From a checkpoint of a small rotation predictor: activation star_relu.
Rows from block 3 of a small rotation predictor, named by matrix and row number. Rows with one number within an expert belong to one neuron, the router's apart. Each number is 50 + 12 x the weight over its row's rms, rounded and kept within 0 to 99. All counts start at 0.
After each expert's rows are labels from the 100 images, of 14976, where the router gives the expert most weight on average: "patch colour" is the nearest of a few named colours to the mean colour under the peak; "strongest on" is what is common among them. Only what is clearly more common there than usual is listed. The data: stained colorectal tissue patches (NCT-CRC-HE-100K).
# router: router (model.blocks.3.mlp.router.weight, 64x192, trained with AdamW), inputs 0-191
# up: expert up (model.blocks.3.mlp.up, 64x48x192), inputs 0-191
# down: expert down (model.blocks.3.mlp.down, 64x192x48, transposed), outputs 0-191

# expert 42
router.42:48 69 49 40 49 60 48 37 56 32 62 56 68 59 37 67 43 62 68 23 31 48 49 73 52 39 43 60 54 50 58 69 55 48 55 56 34 33 49 32 53 59 40 44 33 67 47 59 61 57 47 54 55 47 50 58 37 64 42 51 47 44 59 39 52 78 76 51 54 43 63 51 48 57 27 65 35 45 57 78 33 44 71 52 51 60 28 53 47 50 42 50 52 37 48 52 51 65 55 68 31 50 36 42 37 47 37 52 34 43 59 54 22 67 49 52 27 48 64 45 55 46 59 26 65 54 38 71 53 55 64 57 40 43 57 49 48 43 55 47 67 50 51 35 37 64 47 67 61 44 58 65 56 75 73 66 37 62 43 48 37 52 62 40 29 37 45 47 67 50 64 54 68 79 27 30 47 48 53 36 63 51 42 48 43 63 32 44 52 40 70 39
up.3:44 67 43 40 44 56 54 67 51 60 48 55 63 53 24 58 46 54 49 45 65 41 58 62 55 50 33 67 47 41 41 48 41 42 39 37 46 50 43 57 41 46 42 52 19 35 60 79 28 65 34 39 55 73 41 47 47 50 69 75 48 76 50 45 50 66 52 55 48 43 29 60 56 42 71 69 57 73 53 50 48 34 47 57 33 40 55 70 23 18 55 44 41 31 42 41 50 43 32 53 53 56 48 43 58 48 39 50 48 67 45 73 56 50 44 50 43 46 41 52 38 51 52 36 60 59 68 59 68 49 31 59 59 62 44 36 52 38 46 57 43 77 76 57 34 45 47 36 66 57 43 51 63 34 56 69 31 44 46 57 61 70 50 47 74 43 36 59 32 44 66 61 62 51 57 38 54 44 43 31 46 80 50 46 53 46 46 62 36 53 35 48
down.3:46 47 54 42 61 67 47 35 65 51 61 48 37 38 41 74 58 31 41 53 44 59 60 47 56 52 72 37 43 52 23 70 48 55 50 50 47 35 57 45 36 29 55 39 64 58 36 51 38 58 59 49 70 54 63 47 38 49 69 35 59 29 37 56 41 36 45 86 63 51 57 46 54 48 59 54 45 67 58 33 59 62 50 45 62 45 48 53 72 30 78 23 48 30 22 57 50 43 57 53 60 45 47 49 46 43 41 61 71 39 61 45 54 56 57 52 45 53 49 38 55 34 65 61 53 36 56 62 35 64 32 60 41 70 63 54 77 52 53 34 34 47 47 75 58 62 45 58 51 61 62 51 42 77 52 52 33 50 48 60 67 48 39 52 39 48 43 52 50 55 47 32 68 56 55 35 46 43 47 43 79 40 58 46 35 64 74 29 68 53 46 36
patch colour: white
strongest on: tissue: mucus

# expert 23
router.23:48 50 48 44 37 36 52 39 89 42 50 46 42 61 52 29 41 49 57 53 24 39 54 68 44 43 57 45 43 49 75 60 56 62 50 56 52 68 44 41 55 68 55 60 47 55 56 61 48 52 42 67 55 57 39 55 30 74 53 69 51 51 67 35 59 33 84 23 52 47 61 43 38 38 26 63 50 56 64 66 23 33 64 53 51 57 42 39 50 53 56 65 51 52 53 36 49 38 72 57 66 86 51 51 52 55 50 68 42 46 45 55 52 58 29 59 41 48 52 45 44 37 27 39 56 51 52 59 39 46 44 65 35 62 39 62 60 33 57 45 51 49 45 47 43 66 46 50 58 55 49 53 29 43 55 45 61 40 52 55 76 65 51 47 49 27 26 54 78 52 41 42 51 68 53 33 59 59 46 57 50 43 44 54 52 73 31 49 42 39 42 22
up.3:49 74 43 51 47 57 46 59 42 51 30 63 55 66 39 55 52 51 66 59 49 52 39 49 53 39 52 45 56 58 40 49 58 47 55 52 49 57 25 67 49 35 41 66 53 43 44 84 23 55 49 57 38 50 46 58 55 38 53 15 52 32 54 53 70 70 59 60 53 50 53 43 52 66 30 61 57 44 52 48 53 60 51 41 42 54 74 39 38 49 40 32 45 40 55 40 53 57 44 55 55 55 51 56 50 40 39 45 45 34 57 53 59 49 72 69 78 66 41 59 54 33 74 41 36 60 47 49 57 50 40 62 60 40 59 63 58 36 46 74 57 42 52 49 60 33 49 51 34 60 49 44 27 43 49 42 73 58 45 59 38 44 41 72 65 52 14 43 35 52 76 46 59 44 42 64 11 49 41 58 50 42 61 38 48 50 70 37 40 47 61 16
down.3:50 59 65 45 63 32 62 42 43 46 28 43 35 41 54 52 60 63 51 47 28 50 40 54 49 68 42 48 26 49 46 35 68 56 44 49 44 59 28 39 34 49 45 43 55 55 53 56 42 60 34 28 47 50 38 70 28 34 44 28 40 59 59 66 55 67 54 51 35 57 37 48 57 41 59 37 53 29 32 39 28 60 66 53 31 64 71 48 49 60 69 44 46 55 33 63 45 58 61 67 51 67 63 54 42 49 48 44 48 41 60 37 60 55 33 40 50 33 64 57 38 77 37 31 67 74 61 45 53 50 58 59 50 65 58 40 53 62 56 42 70 36 57 42 47 45 65 33 45 57 46 40 46 50 47 48 50 62 59 63 41 65 66 42 63 43 65 51 51 77 45 47 41 54 37 47 51 14 34 59 41 57 28 39 47 66 54 16 52 37 40 57
patch colour: pink
strongest on: tissue: debris; tissue: smooth muscle

# expert 35
router.35:48 54 44 59 66 55 64 47 41 53 39 55 61 41 56 51 61 41 26 42 28 62 68 49 66 55 44 53 63 25 58 52 63 44 42 54 52 69 48 58 36 54 74 72 29 45 49 45 40 49 48 34 57 31 35 46 61 62 48 18 56 53 51 53 43 44 29 43 58 78 39 47 47 44 52 64 35 53 63 74 71 48 40 34 43 47 46 63 53 39 69 36 45 52 37 54 50 50 65 41 22 49 53 44 57 37 45 77 72 47 55 48 51 39 48 55 47 70 64 51 49 74 27 54 61 34 53 30 41 61 53 74 35 43 57 54 39 55 34 35 51 65 30 68 67 41 38 46 52 42 69 40 56 71 67 46 41 60 57 73 46 49 43 51 55 74 65 64 41 49 66 66 51 52 55 32 57 62 46 59 65 36 61 51 60 63 48 35 41 59 53 55
up.0:55 83 34 53 37 32 45 47 41 52 38 28 52 54 89 25 40 52 38 69 70 38 54 55 41 20 45 30 53 45 59 66 61 46 49 53 39 72 44 46 48 49 65 66 37 39 44 65 32 55 44 65 44 40 50 37 46 49 55 54 42 63 41 45 44 39 55 53 48 72 41 52 55 59 54 62 63 73 35 42 55 35 56 58 62 52 61 37 27 35 34 54 52 42 49 26 43 55 60 48 61 46 56 47 48 33 40 45 50 55 56 38 72 54 46 59 62 50 28 44 45 42 45 56 34 53 56 53 71 48 51 51 56 37 43 61 51 59 45 61 53 39 58 61 36 33 65 66 81 36 55 58 44 66 45 55 36 60 59 44 46 65 52 66 65 23 64 59 49 47 61 57 28 43 44 40 43 33 54 38 61 42 53 48 86 57 54 54 58 54 53 70
down.0:39 63 46 46 53 41 41 31 43 48 54 45 57 36 64 37 52 56 59 57 57 68 49 56 40 37 35 40 66 57 51 52 33 47 36 72 64 62 46 66 57 62 43 58 53 51 53 55 44 27 47 39 61 44 72 43 40 42 58 84 55 44 65 39 60 49 57 78 45 47 47 48 44 50 49 46 51 52 28 45 42 47 74 75 49 77 43 31 65 26 38 64 52 49 74 55 57 38 42 42 68 50 57 64 61 18 52 49 75 59 49 45 48 39 73 27 31 45 32 38 41 17 77 58 50 49 41 52 44 24 56 47 52 45 49 52 68 46 50 62 38 48 40 65 40 45 37 49 59 48 40 58 37 41 58 40 63 46 60 33 43 70 39 64 44 53 37 32 62 51 52 54 47 48 58 40 36 48 41 39 31 57 70 43 56 34 46 52 53 64 37 55
patch colour: pink
strongest on: tissue: normal colon mucosa; tissue: lymphocytes

# expert 30
router.30:47 43 35 31 39 50 56 50 49 43 64 52 56 59 57 31 39 51 92 53 16 58 67 60 43 48 48 52 40 64 59 52 51 36 33 68 37 26 41 36 36 52 46 40 49 57 64 55 60 58 49 49 43 55 36 62 48 64 40 51 60 31 64 44 39 48 74 41 42 28 71 25 46 45 31 70 46 58 76 60 41 49 54 54 44 35 29 55 29 58 59 54 33 52 13 42 68 41 46 60 58 61 52 58 34 45 55 55 38 60 26 38 43 20 52 51 49 47 69 53 59 46 68 44 40 46 31 58 53 61 43 40 50 55 37 33 50 43 57 46 40 57 62 44 31 50 50 43 52 38 45 67 47 64 58 41 42 57 48 55 53 60 29 51 34 59 50 45 64 63 45 44 61 64 48 39 43 39 53 24 44 42 44 46 48 67 36 50 49 47 34 30
up.0:61 62 55 39 51 54 53 23 53 49 27 50 35 40 56 51 48 40 41 47 71 43 47 54 35 48 53 30 55 56 64 47 49 56 42 35 49 42 44 55 36 54 51 33 42 37 62 44 46 54 69 64 40 50 51 41 77 40 36 72 42 46 53 45 43 53 47 51 46 47 44 61 47 54 54 57 42 55 61 16 73 67 70 49 14 55 46 78 51 22 56 62 45 47 52 42 38 45 72 45 41 61 69 55 50 46 61 44 55 45 68 40 60 69 63 57 52 60 45 44 56 49 59 62 56 60 47 36 49 50 32 73 51 44 35 44 48 51 77 90 56 39 50 61 50 43 71 47 35 58 45 48 73 58 38 50 49 35 60 40 43 58 63 33 31 50 27 61 45 61 48 50 54 46 55 56 53 45 59 79 61 58 50 47 48 46 64 42 16 43 42 71
down.0:51 54 44 36 59 59 74 76 48 34 53 46 42 45 54 22 59 62 56 39 77 57 55 45 30 68 28 40 64 51 52 49 62 48 45 84 48 48 32 54 54 51 52 42 33 62 58 49 43 69 42 40 43 38 61 45 55 49 64 62 62 54 63 62 38 70 60 42 40 47 55 27 38 67 48 73 47 65 36 61 66 17 64 53 62 58 45 63 67 57 47 46 53 22 53 49 60 26 48 59 55 53 61 72 63 43 37 46 51 50 59 43 49 45 42 51 47 45 37 63 35 50 53 39 55 47 65 56 63 52 41 54 71 40 46 42 58 30 79 47 40 49 53 38 50 53 51 37 50 53 36 58 30 71 26 42 43 44 44 33 39 47 64 54 46 35 47 29 38 49 57 57 32 43 64 70 67 29 50 39 38 62 59 42 56 48 53 58 32 51 62 54
patch colour: grey
strongest on: tissue: cancer-associated stroma

# expert 56
router.56:60 43 59 46 63 33 56 68 52 62 33 44 51 59 68 74 35 50 63 52 43 56 37 53 51 51 31 62 48 56 47 57 55 53 34 43 33 50 21 44 51 37 45 37 43 52 31 39 48 53 50 31 30 63 43 56 52 65 37 52 52 55 41 45 44 57 56 51 49 67 41 56 52 67 56 56 41 45 55 53 72 66 58 50 35 38 50 35 45 30 45 63 36 65 32 44 42 53 56 55 54 48 59 40 49 58 28 67 27 62 51 50 62 55 64 56 63 41 68 14 56 31 28 44 54 56 61 51 56 69 30 66 52 35 23 55 58 47 70 35 33 29 59 35 32 41 53 57 50 46 74 48 54 27 52 46 67 40 46 25 44 67 37 67 61 44 63 58 40 68 57 56 41 27 74 56 56 40 52 46 43 56 53 46 72 40 51 70 57 42 63 60
up.0:40 66 44 46 42 45 51 27 64 65 31 28 36 59 46 63 51 61 56 50 48 60 46 48 42 44 47 44 42 46 54 60 52 50 59 40 32 45 37 48 50 44 48 55 59 55 41 28 65 70 55 50 59 58 58 40 37 52 56 48 43 65 56 29 53 27 42 66 58 44 61 77 59 52 77 50 42 29 58 58 47 40 37 33 63 59 40 41 53 41 65 62 71 30 53 77 63 42 43 62 45 48 36 63 49 52 44 33 41 42 13 60 61 48 33 38 52 57 52 54 55 40 49 52 65 58 76 62 42 62 51 25 50 45 38 29 45 37 57 32 46 31 55 46 46 44 42 34 67 62 56 46 20 31 69 38 42 38 45 46 80 68 72 50 60 49 52 73 58 52 51 43 51 53 30 46 53 50 65 57 47 53 60 47 71 43 43 54 61 42 32 74
down.0:61 50 48 81 36 43 38 45 47 43 60 36 52 55 61 54 56 56 57 54 47 28 21 63 57 62 62 56 28 39 61 46 58 62 59 42 68 35 73 59 51 51 41 39 36 60 37 39 49 41 43 58 58 50 61 51 51 50 53 50 56 50 46 41 61 46 45 44 57 61 57 52 58 44 38 39 67 33 59 44 31 59 50 35 38 24 27 46 37 62 50 62 46 48 27 31 39 40 42 54 42 48 45 54 33 63 63 33 34 44 38 39 52 66 54 39 31 67 70 48 44 56 40 63 56 22 68 49 36 74 39 60 42 70 40 50 42 45 73 38 58 62 57 48 64 65 45 42 63 79 47 49 45 39 19 60 62 46 36 65 56 58 48 26 44 47 76 68 35 51 66 38 40 54 51 56 63 42 48 66 40 48 23 47 38 43 40 47 54 67 54 57
patch colour: pink
strongest on: tissue: smooth muscle; tissue: cancer-associated stroma

# expert 41
router.41:31 56 64 58 50 35 53 25 47 42 37 52 40 62 63 80 43 31 44 29 43 58 56 58 58 32 53 53 42 53 42 42 75 43 57 55 72 41 56 42 51 55 48 54 41 69 47 44 58 34 31 59 58 47 25 68 55 62 50 60 48 43 35 80 30 39 54 52 45 55 54 68 59 40 59 67 65 65 50 38 40 51 54 51 29 51 42 29 40 32 34 39 43 41 43 67 37 46 45 34 48 49 49 63 44 51 45 61 60 63 63 62 46 42 34 54 38 35 70 43 38 52 51 33 39 65 52 59 69 52 55 41 51 63 50 47 65 28 31 46 63 70 46 36 35 38 40 56 57 35 69 52 28 64 49 70 37 23 46 49 68 58 27 73 31 48 49 40 42 45 50 44 38 59 63 41 59 49 36 55 65 51 43 62 60 47 34 41 71 55 47 55
up.0:57 63 31 63 43 48 71 49 51 61 48 37 50 76 47 41 49 55 39 52 48 45 51 45 50 49 54 51 66 62 54 48 46 59 37 57 53 39 91 28 47 56 67 56 33 57 49 22 71 67 41 40 47 33 48 53 31 63 43 42 58 47 45 60 37 63 63 57 50 45 43 64 46 14 49 35 50 49 46 52 53 30 52 49 30 49 42 83 58 42 65 45 46 63 49 56 46 41 62 74 68 63 66 36 42 66 60 55 50 67 50 58 38 46 51 47 38 30 52 65 45 39 65 56 38 31 67 48 48 34 55 53 42 55 72 58 41 57 57 30 50 49 48 36 41 38 56 41 53 46 29 35 38 95 47 51 58 52 55 47 59 32 43 43 69 52 56 43 22 51 41 74 51 56 25 49 66 50 59 35 50 51 53 56 53 45 44 42 50 55 47 37
down.0:44 43 61 50 43 58 69 46 77 58 48 66 29 50 42 43 45 38 40 30 41 41 57 52 54 59 56 66 35 47 47 62 38 50 49 51 51 51 39 47 59 48 54 31 57 58 24 59 45 39 30 51 60 44 51 43 47 75 58 61 53 43 62 49 65 44 46 57 59 49 48 53 39 49 48 40 35 48 35 27 56 50 54 57 31 64 63 67 47 61 38 37 74 56 43 49 34 58 79 26 53 45 64 20 53 63 52 54 81 36 53 42 34 65 51 50 45 49 35 56 46 60 57 28 52 32 43 54 77 46 68 46 48 18 58 44 56 50 42 52 48 77 21 55 55 72 60 74 48 47 38 37 63 75 62 46 61 54 45 34 58 41 45 54 49 44 32 40 49 36 22 51 43 35 56 41 38 52 49 54 39 72 60 44 64 44 51 44 44 65 52 48
patch colour: pink
strongest on: tissue: tumour epithelium

# expert 25
router.25:57 43 42 54 49 35 38 43 56 53 55 44 75 48 59 38 39 41 56 45 34 60 65 65 36 63 57 64 43 50 57 46 66 56 58 53 50 40 57 42 53 40 45 42 68 62 72 61 43 58 58 62 52 59 49 76 42 58 50 69 37 46 43 44 36 62 61 41 50 48 69 39 48 45 41 60 18 60 69 64 33 38 67 58 48 59 47 50 35 66 41 57 47 59 38 63 48 37 46 81 61 65 54 44 61 57 55 48 38 24 55 73 27 32 45 56 47 50 64 54 50 45 55 41 21 43 31 49 63 44 57 53 53 37 44 64 40 28 61 44 34 49 42 18 54 45 32 54 53 24 40 55 49 76 79 53 44 57 29 47 42 49 51 57 34 27 58 46 41 56 40 50 66 53 50 19 36 45 53 39 51 58 41 66 36 53 55 45 53 28 56 35
up.0:39 55 43 45 23 42 46 70 53 47 47 39 44 42 27 51 46 62 46 62 62 57 55 47 47 48 72 34 55 40 56 47 55 27 72 46 48 70 54 59 24 46 49 35 61 55 56 57 69 42 62 41 51 64 59 52 69 59 65 27 39 53 53 68 43 39 25 55 44 39 34 54 66 47 45 51 24 33 52 41 45 49 33 47 37 59 24 54 29 66 56 59 47 44 51 52 49 82 53 47 46 44 60 45 44 51 43 41 51 52 35 65 31 57 55 33 51 74 61 33 49 52 55 53 58 41 54 52 40 57 38 77 53 42 48 52 44 52 32 44 51 51 59 61 57 55 36 69 70 52 50 53 29 48 62 42 34 59 54 66 61 48 72 52 74 35 42 46 25 57 35 57 61 46 70 27 61 32 52 53 41 29 50 63 58 44 67 44 47 76 42 31
down.0:48 51 49 52 21 63 43 61 55 56 44 53 53 31 54 69 61 25 38 64 61 25 66 58 61 60 56 51 54 31 49 34 57 57 56 21 75 65 66 72 34 60 46 40 56 69 46 58 39 36 39 53 47 57 65 49 62 52 58 52 62 54 49 60 42 64 35 49 51 51 63 46 61 46 40 43 59 61 54 44 30 47 23 34 50 25 61 42 46 70 40 59 42 51 41 70 57 73 43 53 41 58 50 53 39 62 60 50 60 59 48 46 55 36 63 49 28 38 26 62 39 26 62 41 49 52 47 37 63 46 29 33 64 33 61 59 40 48 79 50 54 44 51 60 49 39 62 24 42 61 54 53 42 46 51 40 55 33 45 45 47 38 58 37 65 35 56 58 47 46 58 44 25 49 67 45 35 53 54 47 51 49 54 73 79 54 54 45 55 38 29 66
patch colour: white; grey
strongest on: tissue: debris; tissue: adipose tissue

# expert 19
router.19:44 57 50 43 00 54 38 52 53 31 37 44 47 47 55 52 55 41 65 44 38 40 53 50 39 57 54 57 36 45 49 61 51 56 35 64 69 43 57 28 41 58 58 32 33 42 68 45 40 46 46 62 30 40 47 45 49 51 40 56 27 43 66 44 63 61 72 51 30 51 64 38 38 49 44 49 36 55 56 72 25 45 54 55 39 51 55 42 39 61 41 46 38 51 45 56 57 32 61 69 48 66 43 34 42 58 45 57 45 42 56 44 39 40 38 61 40 49 65 62 30 35 54 43 40 40 61 75 69 28 52 47 33 53 37 51 36 43 75 52 68 37 62 41 39 57 58 63 72 53 36 57 41 76 55 48 46 74 60 52 45 44 30 57 60 42 50 50 57 61 55 78 62 62 49 38 37 58 59 50 59 64 53 51 33 61 62 57 73 40 55 34
up.0:46 58 50 53 38 46 51 61 42 53 51 35 59 61 69 57 51 55 44 62 46 40 56 52 53 50 48 27 56 45 71 63 66 68 49 22 61 80 10 71 47 42 50 49 39 41 48 64 45 58 52 57 44 50 58 52 30 63 67 52 66 63 57 65 45 53 44 58 45 53 56 65 41 44 60 57 40 56 29 62 48 42 43 42 40 56 61 44 42 19 52 61 58 42 50 75 60 42 46 54 55 48 20 40 50 70 48 44 36 51 30 51 55 53 62 45 42 35 50 49 54 62 24 60 70 55 50 54 47 38 26 63 65 46 30 55 39 42 39 50 53 50 44 55 51 38 58 48 48 57 54 56 54 49 45 84 66 50 52 34 49 42 51 61 49 05 50 65 35 53 61 58 42 50 43 55 44 59 52 40 39 43 62 24 39 65 26 76 64 36 43 43
down.0:64 58 31 47 43 37 41 68 41 54 33 50 53 40 46 37 38 34 78 39 60 38 51 69 57 61 35 34 41 40 43 54 62 44 55 51 56 46 56 49 51 45 42 33 36 49 81 47 31 43 59 66 52 47 31 76 50 58 30 52 46 40 38 40 34 51 45 51 43 33 40 22 55 63 44 43 26 54 53 44 60 37 50 45 42 81 44 55 48 33 50 46 53 40 57 40 60 64 45 58 52 54 54 53 67 53 31 48 30 40 73 37 65 42 55 45 69 47 62 55 44 52 58 37 39 54 46 66 61 33 52 61 49 51 55 48 17 42 66 51 39 35 22 41 20 71 53 34 45 56 43 63 48 69 73 61 44 34 44 35 43 39 54 58 44 34 40 47 41 43 51 26 63 40 46 52 29 38 38 65 45 43 46 45 48 43 48 57 68 37 56 34
patch colour: grey
strongest on: tissue: debris